Weights of a small contrastive audio-text model.
Model: 15.5M parameters, mfcc input, encoder arch transformer, encoder norm layernorm, encoder layers 8, encoder width 256, text encoder layers 10, text encoder activation gelu.
Training: soap at rate 0.0012, 4500 steps, batches of 128.
Rows from block 3 of the text encoder of a small contrastive audio-text model, named by matrix and row number. Rows with one number belong to one neuron. Each number is 500 + 40 x the weight over its row's rms, rounded and kept within 0 to 999. All counts start at 0. Numbers have three digits each. After the name is the row's rms in percent of the matrix's.
After each neuron's rows are labels from the 100 texts, of 14976, where the neuron reaches its highest value: "fires on" is the input token at the peak. Only what is clearly more common there than usual is listed. The data: short read English sentences (LibriTTS-R). In brackets: how many of the 100, against the usual share in percent.
# fc1: MLP up (text_encoder.blocks.3.mlp.fc1.weight, 640x320), inputs 256-319
# fc2: MLP down (text_encoder.blocks.3.mlp.fc2.weight, 320x640, transposed), outputs 256-319

fc1.434 102:504493553537525479488539568474466583497552483461499502512481529493514489521427446511464524515518513489579437463507434417606516568476504484444522553504463442524470483428515537507519494548491563
fc2.434 114:471538488492415500555504550480522475520514571537483502496461499531462474478553517527521479431445491560491516510418508445445499480447516501507490442425531541493514500462438541479525454450459387
fires on: "<end>" (23 vs 11.4); "i" (22 vs 2.3); "quite" (8 vs 0.1)

fc1.115 106:504460483511475555485480487454487519506548483468503559555537530436548473485470502486457515493515493496457538557498479564437544504514421507514488531452478478448545478568504464466483562460522432
fc2.115 108:517544506511506442467596517504546472479490488492482519465514490577451506573461511495489472525515484429536479510549558483547437508579506492462487473487548419495448504448533554532567500501506567
fires on: "he" (62 vs 1.3); "see" (32 vs 0.2)

fc1.225 094:427600518435511515531550524531427557522500488519521435570554485464505541460454513495573502543511517549511455460464553468477529468527553401393517470537547563504507458515549555454479510523512578
fc2.225 101:474503407513507583468497461472561587467471598507558521458497441516514482489494436492466468487473531556510564494509455453583524548493497497516460490527498471495484560437520514561427519467495489
fires on: "the" (65 vs 3.3); "that" (21 vs 0.8)

fc1.330 093:537490473474506506525399502531620507573500447470432547454529445475496465523514512479455420549445455537466486470494479536541560517488468501494495568432497482533527486489472464481519486518482490
fc2.330 095:492531561444418465458540547459445533404506477477590457545502479535518526515488488423536487481535495506557558567514518451443493507480535509459527465587461493469417528492483556547472515469481525
fires on: "<end>" (35 vs 11.4); "knew" (7 vs 0.1)

fc1.316 106:479498463501483487499472478482512512545485482440492560524506505606455561443419492534532412489512486582485489384460451506501469483543531467514539488377452527547546495494477456477538434528436514
fc2.316 104:543506518580546517511555525562482505431480499492515493503507490438511434542480458510521460533554543428522518588479477526517614514480549439493469539615496441455439458510415559487510515440488431
fires on: "<end>" (35 vs 11.4); "sure" (13 vs 0.1); "heard" (12 vs 0.1)

fc1.172 099:554505471426489488499534588512507492466570468546539478528494465513424513429556465529548486536516508501537558510500456542538495504428454462505492449480509552532502453516504473506497533524461507
fc2.172 100:488505568537488475480544454466405558496499520526467473537486553509508482556422563516492531480497483529441450553535497526432576540570507491420502520462470453458450483483480529455502518424525527
fires on: "<end>" (28 vs 11.4); "'" (19 vs 0.9); "a" (17 vs 1.5); "of" (13 vs 1.2)

fc1.547 105:495493531496365438460523458506542502511538436497531485459459515505606524491519513450453499549455475433499499533437428407480484513499439556574503467482547497553488447526527482466503505434538498
fc2.547 096:451484505497560508618483498572537516478516624493486537501572442496505465495515494519541531507562489571465510495510553577487564453488534504444487500497550521440536502540532479505469447511459523
fires on: "the" (22 vs 3.3); "as" (19 vs 0.3); "his" (10 vs 0.5); "said" (10 vs 0.7)

fc1.290 088:437475492543520553461462569557475479511511510522488463471496540514460542474554487471476463467562527460500537557434545431499529517500486486469457488441503405499499490465566428535543509517539472
fc2.290 089:554560572470434514535512475446525495524385550517502505432537532478488511569511515496444525526426536457575484466486507485571499534519528479497588524483510546486529528456480539461511457486424493
fires on: "<end>" (35 vs 11.4); "of" (19 vs 1.2); "a" (10 vs 1.5)

fc1.308 101:536479517503552497459520471421492565516541527569429409546476541449424481488490561459471551496509558485478448476522482454498580507502523531535473508518516486496543472467433566423435471503529531
fc2.308 101:521528484497431511492505477502491400470462433504530569425495417548509471537458446546477472540489481525472579600477521489455485520506463484477563491475450476410489530541532498579556545510428536
fires on: "he" (86 vs 1.3); "you" (13 vs 1.8)

fc1.499 100:488487523443463504474497557515522449505525430532520537512497485553555493522533520512497524459495452521467527520493449470479532476581407537476485524507534543546493535532461540475467446463539468
fc2.499 102:457565449541507524551449460533462557424489574492481502460537503444491435446491572498450519548587552525470505511514513457530494528446476471486506464536483504494498446509546479491505547520490541
fires on: "the" (76 vs 3.3); "with" (13 vs 0.4); "it" (8 vs 1.5)

fc1.260 101:524445499489443511508398500582529527496440527595432514474527570470467565531501495444473520441445504574486496456522514421542559544461459440510474512453472517547559461520490504477506436465410560
fc2.260 104:460504570475553570470563549558489524497502513412508526523514456573570425498550503499497482541509485528543533553527486549506482512488532525525466527515520537515465541458627521526537583520504477
fires on: "the" (84 vs 3.3); "a" (9 vs 1.5)

fc1.280 105:478553553502494530521515538502516470472483582440486480475504471512516463466464501548516542462509478463556546448482485495575570488490509476578440425529487460519529560506538482480609534459523487
fc2.280 105:547496479509475476540429475476482546466540447500453580505526480471492534577505495510459553578445494551459424512470512482435475539484520532469535559493472452450442479581426613510488568522486458
fires on: "the" (79 vs 3.3); "it" (18 vs 1.5)

fc1.477 090:528500503514515523517486524545469538476447502558450468542603545566509462474554470443516487520488521484481499456467521535558515502516500497549432574476487508480538527487481509501507479595524559
fc2.477 092:529459476425484472518521485467566423530545459488523550454398510476534537520549525564509513504514555492537550507506548487506488437500505558444520478497556491489421538507463427443544516482481426
fires on: "he" (29 vs 1.3); "young" (18 vs 0); "me" (7 vs 0.6)

fc1.457 109:541551518459520544448448502461562477485464526487510490436515453566522525529527509468507526524545509539494518513525474537486572539488558590467537522462477451534511482467489533558477535519446496
fc2.457 116:500399483536495436492550527501446519521543458470467447547518574455508494497490473499487473481449504468530505473482515457478406445508453444491449486534521464453466504498537444433574511502509489
fires on: "he" (26 vs 1.3); "she" (20 vs 0.7); "you" (11 vs 1.8); "two" (7 vs 0.1)

fc1.487 105:482491467514513512469517571516560441481530558437472531526531475497508494472464461522459451480514464568475580508517482497526487499430483503521512567498450503525493420421555525482599514472504500
fc2.487 123:519538479513523426517522470468496530488494574379591477535446531497484514466506556490570510447487517503498555477549551466514544501532620556445548514506542460538563525472411481580513422494491476
fires on: "<end>" (76 vs 11.4)

fc1.394 093:511528509442547511513485539517525540469484505467499521470522488454556521495407496442454529501505492499525534550474493406458508607438507533412541471495539472472482530543474485475479479494513544
fc2.394 103:455488543455567474520458506501496466494558515535514470538473488537518474505469484528515525455483557441461528436457505535561451444508539478580402532468509589538497459480511468477542520537467494
fires on: "the" (8 vs 3.3)