Weights of a small contrastive audio-text model: 22.1 epochs.
Rows from block 5 of the audio encoder of a small contrastive audio-text model, named by matrix and row number. Rows with one number belong to one neuron. Each number is 500 + 50 x the weight over its row's rms, rounded and kept within 0 to 999. All counts start at 0. Numbers have three digits each.
After each neuron's rows are labels from the 100 clips, of 14976, where the neuron reaches its highest value: "top examples" is what is common among them. Only what is clearly more common there than usual is listed. The data: short read English sentences (LibriTTS-R). In brackets: how many of the 100, against the usual share in percent.
# fc1: MLP up (encoder.blocks.5.mlp.fc1.weight, 768x256), inputs 172-255
# fc2: MLP down (encoder.blocks.5.mlp.fc2.weight, 256x768, transposed), outputs 172-255

fc1.293:454590461487484551463443561420485471396516493604551458480546512495475485557544624506407521442584547488520430494470450466529502549538562439453440519512442508448441434501466469521479482512484468516558575535477533402466516502387452517475520405516463483483
fc2.293:487460520436493538522519488560468566543549511511478566460490425518439404526518503432489450612464469520392505538596520538547587392501499485452512412540435449457462589505561462532580476516604632555508511456496470536483530534511505553471472551556469452479
top examples: voice: male (84 vs 45.9)

fc1.681:489453494516546555426529546518539553542531456505430502534491520530499510457508514446513526536419490402604466519485569496492491460531449597429477546591481480586546450500561562416380529553379560430518603490556510530528459518447446595479417482523517548496
fc2.681:520563526470466555583523510472427477425331482489425471537483506556500504562491408429498480489535469576496542543443457497518489585476572472517501459484589448404458598529438466486499448481515536509445498481410462508430544521506561489528615539571441538374
top examples: the word "not" (28 vs 6.4)

fc1.81:529490532533492540571490480350551423550538468530456577417512528558494469581514524494547512437526551487497522512477504433563538491436501533452513565425580420521502482408445423522496431566613424469463559409486408490491548433456497453458559501589533501513
fc2.81:426550478482473502407591566549493553469467604477567471618532498497441439449471471514489591569387507450499443469527494552524554454547492505546486428539532587469509484530558563485437526467440522564569486617524462489469405534469513535457471495505452494452
top examples: the word "is" (31 vs 8.1)

fc1.126:524445504528567455500475442462457497558492469530600495414449513484479566480488417476510431448493547519514543495423531509456513553505499486489484566560520456455476449521494502494455573471407450438505597472534536465472443472488466486461598486527480459436
fc2.126:425488505505444445503519584537480528482567493438391519525535571572521510557552452507487550420495514558509477492516541551585480427536536590465544476357443532517437461491490538504503435458531432576485439480514593469532551490526569507542558522503476547519
top examples: voice: male (84 vs 45.9)

fc1.461:519485514477439518556472521529522534460458483490465474526444508556466536521507411402506512561441457494552516511410514475513550475513448502422464464587586509505431576504504491549443626552439540403396479483509554500557484500593475560375431555526490475441
fc2.461:473495540469518457445500491527523482544508486545446389453492533479536506484557536582511451464560428481442477563599544536470487464437536434488526533460439473451549395486497512435596324524540528544496568432505528425504507562432565495554531423389504543463
top examples: the word "you" (34 vs 14.5)

fc1.298:537482553604527541534551561440478426441546491451499496554559499560585498503451566508525433547507603477522527502433426408520426496494528533458442422484478524453529481547447490547403562596459567485383554432477595486513534450439539567524489494490540547564
fc2.298:529539528459538464477446472515563515596405496554527554533477538474578477569559512545535526436502377537492540558533488521548515528385506559489514516572543487483545519344458477546483417458479490502562515500528433481477492564532495506431519413594477476535
top examples: the word "and" (50 vs 10.3)

fc1.589:555536462431495462507539519535534590518523605491503466490458464514450563564503480544415465414498551430498578447515509509561502558506538486398420544508548478506448454491466434367553399453436579556458581569595515498524569445522581411436487554471573482546
fc2.589:460435497512554511524482465562471412504535420505463516525446540471535485541542504463502547496501492608516472418475470577459506461573486472472475464510454547489503478527500481561425558580553399435522549500451554538572453524523448510508552522519484457505
top examples: the word "chapter" (32 vs 0.4)

fc1.698:522533409553461535533429505436419518440530570388473419438446577466517532493480429485510482500427572489514458466335503470405532485493405470540501569546503500459527514502513530488531344504568577483607454545515581394501495496598503452452486471541486504507
fc2.698:498425498526602473484458531586473489531442466406555539513592482476523465559526560445492519500526370544445468484456543574461504452441511453498421478469418519484492462483488448463543608482546495479541561559481502561467579592421474508455482484486557454549
top examples: the word "of" (25 vs 9.9)

fc1.639:499494492517523560503505466568469543487583554451544584419554514615568525560465441531490416585462419456461427478503545523444506463421468388566579472483558505502611473463442500464533557466506471481522509479527556577521524464421488503483525420508478513488
fc2.639:580484422423600429422489521494482389520493564471475546525494487545490412453548481498465549465519562603532581453503552418520417435632528495446469422522481508439507458456494503490432440519457504535403473575567509508493517505593512465529527534604579514596
top examples: the word "it" (49 vs 12.6); the word "is" (30 vs 8.1)

fc1.487:547552549497506511507541612483489581435517448494444520502524530500461601474585471456452490536423509520594563457538541568497499515630537461510458553471502436468436370537502543503499566477474559461501522454605590538490461532526458486480603478484506443554
fc2.487:528478543481562525483472455533544484510409524534553453505556559531534467476469542549507522429567482512492513458537577495508556514487408465516479359506446533487631550464533498501489488482490512482536457437427434570481473415460468558541532481590402563475
top examples: voice: male (84 vs 45.9); the word "you" (35 vs 14.5)

fc1.305:507501543559536511545526476500548559479577518490473500428566445459488496493487429468479528508475428521446490490589515391442547531386493509403466476513419573525431476515493495477457561581531534441468533504398434405516397486416415480524390514549493490488
fc2.305:524467510549433569463541474481467438460527487603495563477481499544551485455531508438503484507465467444594557532491502613535475462551615550498540559462589400460646516436580472563505446525531525577483454472526403534411645521503548481442499414462498571437
top examples: the word "is" (35 vs 8.1)

fc1.414:485560539489487497469480474485439522530516453535469408598510537511468458538541454440542553436549447497554418557494487479601445501479529399486506554525506516515586415571539505611502477532514492453564510424488503530552432528516547458541449530499539528443
fc2.414:542498483564477531560475488519480596526488482513547541439476479509502569517464475463508407541423477478537616518406514558531503468499477553512535478539354535405416529436569500421473486505504510485444525488493536511448517463506526577401570526470384495460
top examples: the word "he" (28 vs 11)

fc1.625:572465473567454486529503551543495454479496521566485490399545483467449579448558451479512501515448464525432425485465423543377503584567415558495553526525488531476553453435503446483450468436530485563504479501392524525499399519535495480460512655487508450507
fc2.625:476499552493521537502476469468462525518384447416415465572403454539573509566405479474517506529502554439443425504492475463553488435433554487487434481381565542493491508597517573496488554491466440440413484483523428525537543482462462584585545474494516520538
top examples: the word "is" (37 vs 8.1)

fc1.352:470561466522429486475456518438503508514513549626414436457453353431539516542529493553523392538451432505423475549523496386412517596478438422533529577449501468487515403517477502520440436463493408472540567531554545497522512563437529572485518457466526493445
fc2.352:506389594516514481477537454526419442508487346452600511599504591545394480471517535499558602501477510509576510472499447584583470472570508497519446478519509453522461559528539541464431555586513496536481480440470465526479464438493476473472458481551507529498
top examples: voice: female (94 vs 54.1)

fc1.260:473448618442503566461533498495429499569486519489569524470520426528589492594516469474424414519465511543510526525491472511425485549508489486435508575559568541443557524522539482446490496471534552455521439421488570594488439492503523517476408470420553447553
fc2.260:498487501544507595579432556519470483499440458496501448551544533440454499489476415496530416505537451485582544497576468466465474461566489418422497446591461516661450553481434519453533464470404588470546540576447595497485495463512447440583458550499452567403
top examples: the word "not" (33 vs 6.4)

fc1.97:534524554552545550595542463564517475538560458514601480457411548511517387423537453441469452490406487542497503537546382495426572460545461461566469477524430452491544457567552491525466471570426528494436498518402502499439527445473502388485552492551426490524
fc2.97:546511523384482516405465555455469562486466533514477484589510551470537590568471487572523516516526523471441452504447574544540519638493582508537499511516530471495421572508454449489440455530604481499528497460563526545554397591518499548534445493487453501551
top examples: the word "you" (47 vs 14.5)

fc1.69:602534515535477462513549569463428533459478536509510455456507433564506488581552470516468547536576422493476401580472429404485478557521504415529566517467574514428469504481466541491463504475566504514559518493468499524426574474528450532470439591494550525479
fc2.69:405565515514530542548517508547512532457534499433488496435477558534488534539479558544507433454453478579526577603469417499494471584462550540531564476522431436495402456488475517533586476539459529479396513465542515525514449562538531429463496625564556469596
top examples: the word "what" (27 vs 4.9)

fc1.529:563533589525571522591507505558386476516531483521480525509436417441493439484511493542581521550522534483537483470540434452527552508494468561533561472491480542519537440459468519537472497617596458427516458499437438503487549442612505573561434420495538502523
fc2.529:482462448462520562459588585421499540514490470459524511505538499548506534517563466523408501457424538508556487532482581546479410486549499495434429502573479436519480506557502548479536404441457534537451563428532546474537413547463518486447546465465494485489
top examples: the word "said" (36 vs 6.3)

fc1.330:593474558474439453476510444507428535485512405550511512556413496401543565501425498494470483430627428393531486516535569525503485448435548532598549495416502447506563510537460465458468481432472419498498577553448492487627469526488542441535505493438442420444
fc2.330:565482502499486493461598485430439545538520543428526545471557546476549561536456447495482558503532473463455483499460480442504500513483484550525465412494459535477522429539530477519513531556520559464498487513523437501457552440565475610512472475497459460511
top examples: the word "you" (51 vs 14.5)

fc1.493:494413492578599605463488531417498537627602564461531512463562603489508493472474460435581427368454474497475472492509530488468588521523494527501445486433431429431511473504469429522505556490377457546490451543531475486492561482575583456522514542548411566506
fc2.493:579577507502478365580483504619565404458447503513488514563474477492545529532546440564415575573519569561501472577519498463531465461437471498477573500383479549518460521495536516488516440459514513389540472424482562466547427523451524555522533449457599437542
top examples: the word "said" (41 vs 6.3)

fc1.675:537559510581449455619405493438550448530466493488484523553478459522491445510512445463462532577522471511556506441455439507527426408448399558491446492496510420535491387513553497517460521505530505491451635617551505437521483511536439519504449526443482558585
fc2.675:420555522485555565434496530534500529446511481486564471496487525516430493506500596500460411493498407534464423454550587446464501551505588469498455471519480587453513571476486473542492488517491548441478520332405490513460354417454494465466456512489517484456
top examples: the word "it" (33 vs 12.6)

fc1.258:515465511474616537486560442529537444485539494526434571485535459492467527544416513517487482463510457472521467482440536465450554544471540491533486417473495530558455557585472494446420450536454542531436489442507494423556421486506508476563527446435604492382
fc2.258:467624545505407515407422551513534583469498561474541527484511566484575465527529471543494501604482559542520508540551478515571401449602505439435496493553548492469586411497530478545524599483522518448510567520439575527401535461464526525455495527593481441541
top examples: voice: male (72 vs 45.9)

fc1.149:474615537557559545479470532482481504515589493523532493452518461522530493444419503521555540523419478473535498473559423468497524559505408438496488472447534507509518651562496540534498559589417513417535432510409534507475499522492500525482567497534539522489
fc2.149:536492533452521479501490550501534450455497410480504524587505514507476436489456436436501463454531659548467488609485544470486484440429583525492515582482476468505450515455455513435558531496473569611483511483561474527429495465519515511571428527650382550513
top examples: the word "she" (75 vs 5.4)

fc1.453:538503556512443497536438476486503527559545556506406519542496447360485487531504493421456536422485524478444479485446511516584454430445510467494543476468507481473537487543552513551548499534532557544403358522535547523573446570421406443456521535430498430582
fc2.453:569447538541558463515489465424443548549434504453488456473541507514495492588493554500576473436512447486461411563467533491445451443645563568460539521500512560521518456584488467462515448551500456460496461543496510574415567413456570508512498518488499523467
top examples: the word "was" (40 vs 9.8); the word "it" (39 vs 12.6); the word "is" (35 vs 8.1)

fc1.605:542504531588549445464559556428589485518459531560507556527511507607485465468453557582451545481545465459410518461463562435537533443453536537489418457421566468422444488413478433496429587385453527497402470461569542470462563489451460446482449551481495452498
fc2.605:440512475518506523539556509490540400426502467459514494537623552535561538547571480460517604500432495478454532528540596607513488526531474481535482499499497449498535514565499487492623433587525486488603575555581526651477443474525517537417452499484513497513
top examples: the word "what" (30 vs 4.9)

fc1.715:455487496533566488600506501578498452396595543540486517416506442494566477528476475574407438539478465509457448438503512468494536414541463508568504477480505452508498470571515453514460493488494571465462586541505498548510395547581494472531457549514600527454
fc2.715:459516543537414526424532507538536565579400553481472546512550551502542483534496520521521561489543572468541541520525500468564466470465478463424482491530472503509529539387477507515510538448535489473475517507452527505498564340385502542498538418495438481478
top examples: voice: male (90 vs 45.9)

fc1.27:519462511562585588481472472512473437505555479543473516572550499523473567524533440520468488541463553534455502513468424453422471426539516488510453502575479531574523527333475490456434464535484518412509433503418484487476405475468483572560501458535531434437
fc2.27:506612523453436547504510578515519475507478522465486461468418472509456409461517498542447430429558508522504457495571537513498500559508485391461526553500623508432480459604463456389470559532512460496431517568519594540584579524456499517474528501522377554517
top examples: the word "not" (25 vs 6.4)

fc1.508:496443516465469529472541401555473449508523564540493552548500496476488458490442444473495454542472420484488497446427482495460469468481586452431415531518478501531525528485442591472485450519492568531471473369520531477577528483486435391385506472398567396456
fc2.508:518526436506520521477465448503604498556556527495442417482520506562484508507477517489546512545526554488510582426534493434458515551488394470548486450463450441392446528478537434563480505429492453491509516497405474558533491513444623487546490517439477557494
top examples: the word "he" (50 vs 11); the word "she" (25 vs 5.4)

fc1.538:507515485597477591462449492447401464499593449545494528477468478553570491472471465451487535471448537556484506501421486526495447495467529407544529516512442580468481518489418534575460515507588504551447504428473458527613435586450465506457469547567542481473
fc2.538:539509459411548477572562479466618436443416544497572475540506558506525498455510447592530528513542518409434548460616711536506545589456475524515491519487509477458554460434557520543558494577457561468442487502571533414437543464450543545472545434538477516535
top examples: the word "and" (30 vs 10.3)

fc1.247:549547543577518441538535510531482428503483485529474440483562444483589508490454530500417476439421537460535426421458491567491489490484445393504495453556599449477450471565471520453517535407403466497510605507410511532489478481449481592451446465549456377510
fc2.247:486426471525480488544482378486573457502519492546482504518430558520494541507526515519453507510480467548541505548535418454455462453516514553419442439448466501553533466401506480575518441499541567527540415571527434463550573510510479425548535488504504526521
top examples: the word "is" (25 vs 8.1)

fc1.349:549483560554549449473452468437488519533489447470480520462497451446541472594425465421559499501496450460473490404525563536575583461460539442459494598517483466409420584493547476476493488455512490559620450595462501441560531522566609505453572513457352520507
fc2.349:543498492425500427457445490491502531492507528561515428516541533596504496483569521507462582510569430633574623540478381432549492502502514455521442441559522594567523472502570493507484472559459491398465545471532530469423464525578496433530425534590476503497
top examples: the word "but" (28 vs 4.8)

fc1.239:493495486481538460513526563497496538508510501525553470480420523490462377560534466554459524465455512552463488506503456530467499441472556516417464515461499512554558547413537401442466541568485569503528464552386459457519509604475426547486408571514438463503
fc2.239:523465378535510485485511455545503516485479600453486411556596592459573572530598421532517474428528504483474541457501526464532549549473500516494420420438464546560494583548422565553510579522572556539472492536555437530476488552529434475530468526520563482605
top examples: the word "you" (34 vs 14.5)

fc1.416:596531384522487551519536555480445472540552578501559461511449569435474498514567449520450506456513465425494538469458447500463386494535466469492504443526459388467417427537527500498492477522537608544502541519513473525535534489454451532571467549536486447513
fc2.416:419452532378520493452524464531434450403539578518378462533533476510524529537544545506507549483530368530505474571616566599597552531512501463507514510516525527494599478391515518465506528443532466535533529428481467588577491538524616482498516433512519521485
top examples: the word "was" (25 vs 9.8)

fc1.384:497456613467443548540505433464479559450449527527502381511421496438546490457538466497564445548438620540518452595480511476583413436463420520509490444573515511548419524553492427514470524485413549455511531438477575527438550467484473520518483502531533469479
fc2.384:500522494565467516499494547562568450492544500560423532397494478552506542456584574439435482542519502488530525395463523373509478565483496479513553514461528471469585490392484528502504541500537454435492405472535400475477513525558492559510492480513507502477
top examples: the word "the" (53 vs 25)

fc1.268:531467555529468493488440449496394535532536530432469540525533454463532435466536444480494539469523447452556470555465435531495444529407502528427491447473542455479579507517499414503494508487395516584569493380569420453514401565516544513415429429579554511532
fc2.268:513408545469536453539491488465564513527407554557508505475589528496543452522534487555467512399492486433388592434494469436463528504496498503533470413487540553473549555480422426507551504589529552493497569490513555554579498481507510428698543483535533466611
top examples: the word "he" (51 vs 11)

fc1.70:594456460489548460494459521555480542430496415485556442467407361431502454500523483464504554535549481449440457511533475466547441550469510539597528488469429470600479520534498466442493493439548457554484530477496466539554444528468538584520483427390511577411
fc2.70:417502500497481489467523377506539496560541438532422571559485568440548495570493460460407415516441478514559473434394481460505539522469548538457423532529585491495525501563493491529484451531565466413533502561439589463453478453485461497477456489570530462575
top examples: the word "it" (39 vs 12.6)

fc1.618:589430438543508551530504560537437461541448466561485417436470558479532452515520487527486442414479569432473449502571609445539452547522514483511455489452517539467436570418521520480548491420599459464460559535526419500374533411459598482458511465435605538521
fc2.618:512522524552514477431442425465630573439506562495501568533452481445571503447503474489492546532460538511541496520430459534471495505547495521458538499470546473540490514588462464536459526492450583587491464517522516518599449556480478479518600475520504497525
top examples: the word "said" (35 vs 6.3)

fc1.325:454439543460491480441556515410522541517482534439542586508508429499570532542515496491510530494468537396545491510501536472493489463526473398528409311478524471542586472490465511477561578522516467429384477396556548454467462546486410493514441488507459548511
fc2.325:549492448475502508503432517520594465563505474477458464508515559481473445453466476555506438466543495674467564427424459505445557530479536445448575601552416535486579466455562493465438425514487436540444425497435435442476522440511541413462511470543525491563
top examples: the word "he" (53 vs 11); the word "was" (30 vs 9.8); the word "it" (30 vs 12.6)

fc1.504:483505551632557497506541482502443443490436462548421475495533462527470388456482589374451509478576405487472513463510482414517487528476375496475494483437473534585549452506458442452458590479541502526543538503497570507495500510539537553377425533474439435480
fc2.504:522498535393479554483532469509468527538571529546521523534451534468489514516571554544558492566418526524567424596490448477501469507577570545497488550542474444424507429482512510576465469535466482457503496543486493454523468507466463451564544478471492529486
top examples: the word "is" (37 vs 8.1)

fc1.204:485450566479418564589513542484461455574429567436507458560438405442484484539475534512535479510546457507451474504472513485477470493539461536451456437529478463409555557472530407535487498534429542541653522391513519421495485513459452482542465543500562516486
fc2.204:408544494572471480512582515472499424410525515452475460434501509581486472414477532528531418430529490477543536418484507506527477543484587489475528517471568541561486456536512525504450515439563390513440502588479467589455536479523463508432619497469572492476
top examples: the word "i" (52 vs 18.5)

fc1.37:510522509441502515428459559415482521460561504550434534488477418488484579442457540439517539448499462601504488523484563553529464511482516483434504505436459515466549454496475495571521538533437613540576521589598481488547363519626450462491559516416508464459
fc2.37:493531484496424449575481470539516513566443449464611544550476432531508518487513414511564465410449505451494516507477440561505460470477516424449535524616433421488543485450575501501484493472582565504533448435359462475415607548495573540523505414520454548393
top examples: text has "what" (25 vs 5.1)

fc1.500:579469501520454552543594493510483542530498575466452439390562554572524595454443493603475509531441472500482551458541488458483561586500508529614468398553416422511555500449544502506473470564508572469440528470497466448484455544542457507523544601487467516471
fc2.500:541577589451463453559489550406454463512572482599516482635453511457501472510492471519494472524491466463513443495445455512494443547486527450460456496344538508443625460544462533632543463452478423524542518579507485547493476450452424520558399512458559501372
top examples: the word "you" (43 vs 14.5)

fc1.450:499440520508434541550529491457471488409533462588465534492563458451544522404434477565457445407554473455501495486532555445451449471484465509332581467509474442432570450545480523469528500496486480497485514404466505397519430476447457425560560408505589503452
fc2.450:569516449491485557518465478445483522583436451418555487513478579456588545491502516507538524521446497439505526462423481491521493612498513587612444592513510513588552441540540486461431475477455507528429504523540595502399482495481539490485510530420527632485
top examples: the word "and" (27 vs 10.3)

fc1.368:484450503518490496464501533465506526517530535534550555594468519420604524497534527545494445495486538487452501555530515516365487550468464476513453579470539475453519514563498505506404498485533511512384466456487621486494510485390390508461447496544444436388
fc2.368:560554609506486616456419515498449511534553463557399455442562470572468441551445476413413553453522572423527475458499447439593513529517487499542555495545494472525593465516419480602510544537436512487438505485556389473503375479522437501479534450502515501562
top examples: the word "you" (58 vs 14.5); the word "he" (29 vs 11)

fc1.87:491435552515588547559568509504479487467487546484499552542425437470581479592523443507489493532518562439497532543453568426523477461388524483468484543467526475466548541517477479428424536514525481503550446446464435382589518617525468516557502519425528439458
fc2.87:478540490480507487451493404557546522593471478585549493481509517522475565533476493479473521503465428494490468449535448531424423627513465460519515502473490455548470522423576491473519439487509476532442520506477555484409524450469484477426508437601434462524
top examples: the word "him" (26 vs 3.8)

fc1.299:511419490527596537587442493548429481516467594498572565511456429497558554550514495438532471543442490478510453456491504582499500460436479582453519599399484543438536484534584512437441570463477468535533481516493506428446430518560409556464515486505484567508
fc2.299:543593436493441537423536442460463471506506536512494505507519505548360444372481546463502419539507514443604453532392537496546470557476520506478489521515480479531514539547491589476462560450515431473521509528438549536529524464467465572531519565457579539500
top examples: the word "i" (43 vs 18.5)

fc1.312:476449483522544451471506493504467491554583424569587464491472475515543638528483524547443539521464476455478438523503523462502486497515569501461551489479423467488558484434470475447369480487483536477520525480460616437447396515594421493543494510462560560472
fc2.312:452490526474550551476466540513543516525510539430418470579511516514516479578496463496555417448513473539489499434480486538500493483399442503470506519514544545485547468606524510528535491448472427514471557531432402535529490459457487566494459483484425404444
top examples: the word "no" (27 vs 3.2)

fc1.712:547502506531477553594583500502486457534606511493387472437521476497530523604510521469484642475540516535564524517472454501472396482453556572469551475448437557481452505480516455514480477531458588485431506509470453369526460474537453511556495593411420545474
fc2.712:460495491470446497501452523461517632528416457455528569558550490471440448543495489538574361365465545525493528567512541540543521563500514463491433578548515408412473495587513439487472570439533476528513459468515505589538501538437491486428473421604484541473
top examples: voice: male (71 vs 45.9)

fc1.178:501573564476496510482479547495459495515524485476564483551516509474473647474547464362419557502455566488457474522531489514523468453518542539497499524495508549516643507497489480407557492489466558478446476440513569517487430564465565489407487468499441460474
fc2.178:398418549489456504436451452516474540564461495551466481420538459471547448518523483591529512469611377537476524450487451519513477502533497467564499436539453474508407477566533533566460537504499493523524519497357493429555464475447529467552524505507613513523
top examples: the word "he" (49 vs 11)

fc1.601:591530603524551538532444483489468552578464501514525535520515499488456532463359523441459521411545545530518571523432566457537514568542587517493572505529458530439500508488544468494455467478449451505458532540463478488463550479415510514556395548710578492429
fc2.601:476542425522459407402529508536496541449637507508450481565482498456470465561580456621575474602520479485506402481649460505460502477495473459501473467437491388529485471517453570537560500529477490402514531470510562486552474576602435479452562466399449482511
top examples: the word "you" (34 vs 14.5)

fc1.513:539494472429543452527535510557435547492553488436472376427556454470488470547490478509442386439472509514483494409564374460480546588471467545528507449448611475484578503535534486460446466448431480533562506552453491583544533495591471493517506504409415499434
fc2.513:467497499591405504481535501522578437437384564611508498478388552546456515456446530539525498538449466503492551675533530543509475449508583412445536646544492499478404588481474488586539549606503589392455487476567460446486496533424598472519494528587546502521
top examples: voice: female (91 vs 54.1)

fc1.207:436466557522414563455565570590532504582502457551355551427509571480599478538557516401521496507398521491585500525528476438499495493557488590471457430662437457493510486480463473462481513467519421464483454435456508555532487523486432528499560518555516423400
fc2.207:524504577580519526430426509413467530466504510450611528521480427471422615459500344541556532474563529561487530496393461434495473470493471416392471563462535457557531509528490534442475487524511653468525592535494545545457477484509536570530463534509491568536
top examples: the word "not" (47 vs 6.4)

fc1.13:544518499501500498453454463504542545493476464578534509428541460514502465581544413515540426458379479448479484565550521522571560558523541514470448535424524510467541503547547470560547481515483523467468465542559497468435365500512497528536480433523372539391
fc2.13:516423496503467508550571504649507458473449559534442481589416504477478555466423585520449543565541473547509488513455521453380498508491555439496560465556552448489493494533482536491394517517494522484484487471442459479521586533548566500532552489497661415517
top examples: the word "said" (44 vs 6.3)

fc1.138:483546467528512519395550516515437484537520479479492586414482483566502526599498505541541534547469421520478469489458537529527510559544423544429477402564487543440491432519461510484438561462485513526412408501483549429572532532579476479564555431465578429486
fc2.138:570520547499507502608568574412517494570508532493418440560520600526542424493451424446511503480573550490502519436409553476555522468452484473528448551460490460512532519509486412548464371474515493447532517447450537546587474484441597475459472522544433484544
top examples: the word "not" (25 vs 6.4)

fc1.85:584482508526557452497559480538514531520521514515504447499597490504478429503505469541556430550461534505447485593540490495543583548461478585560585596461441438584499511569507488493398565476443481534500494573510468552544513477508592544588507401492480386560
fc2.85:425472497545558465529474519428474428464531504485481407507492582471432422454423546459450501470517566506480549466385449493516427468552495505486485457523475455502552456395506513493525487409431528474569423454519495521418495626511459464355433540612512494460
top examples: the word "i" (70 vs 18.5)

fc1.131:540505549541459473514464607551489478528531539525511494489458545473503499510531523459563530590449476554587392485549470496448425521531545550484497546445494527485592541405470515549532496435492471585480496519408532536480521513670439441531536635447565516560
fc2.131:503480468499617564442460391507461467530429479516401530486431470527483496450452589419427542518495514498409548512444503486416569511523486451514458454525508516503370417487416465487445492581520551448460501503587526513651526511477604504545431455443437530509
top examples: the word "of" (25 vs 9.9)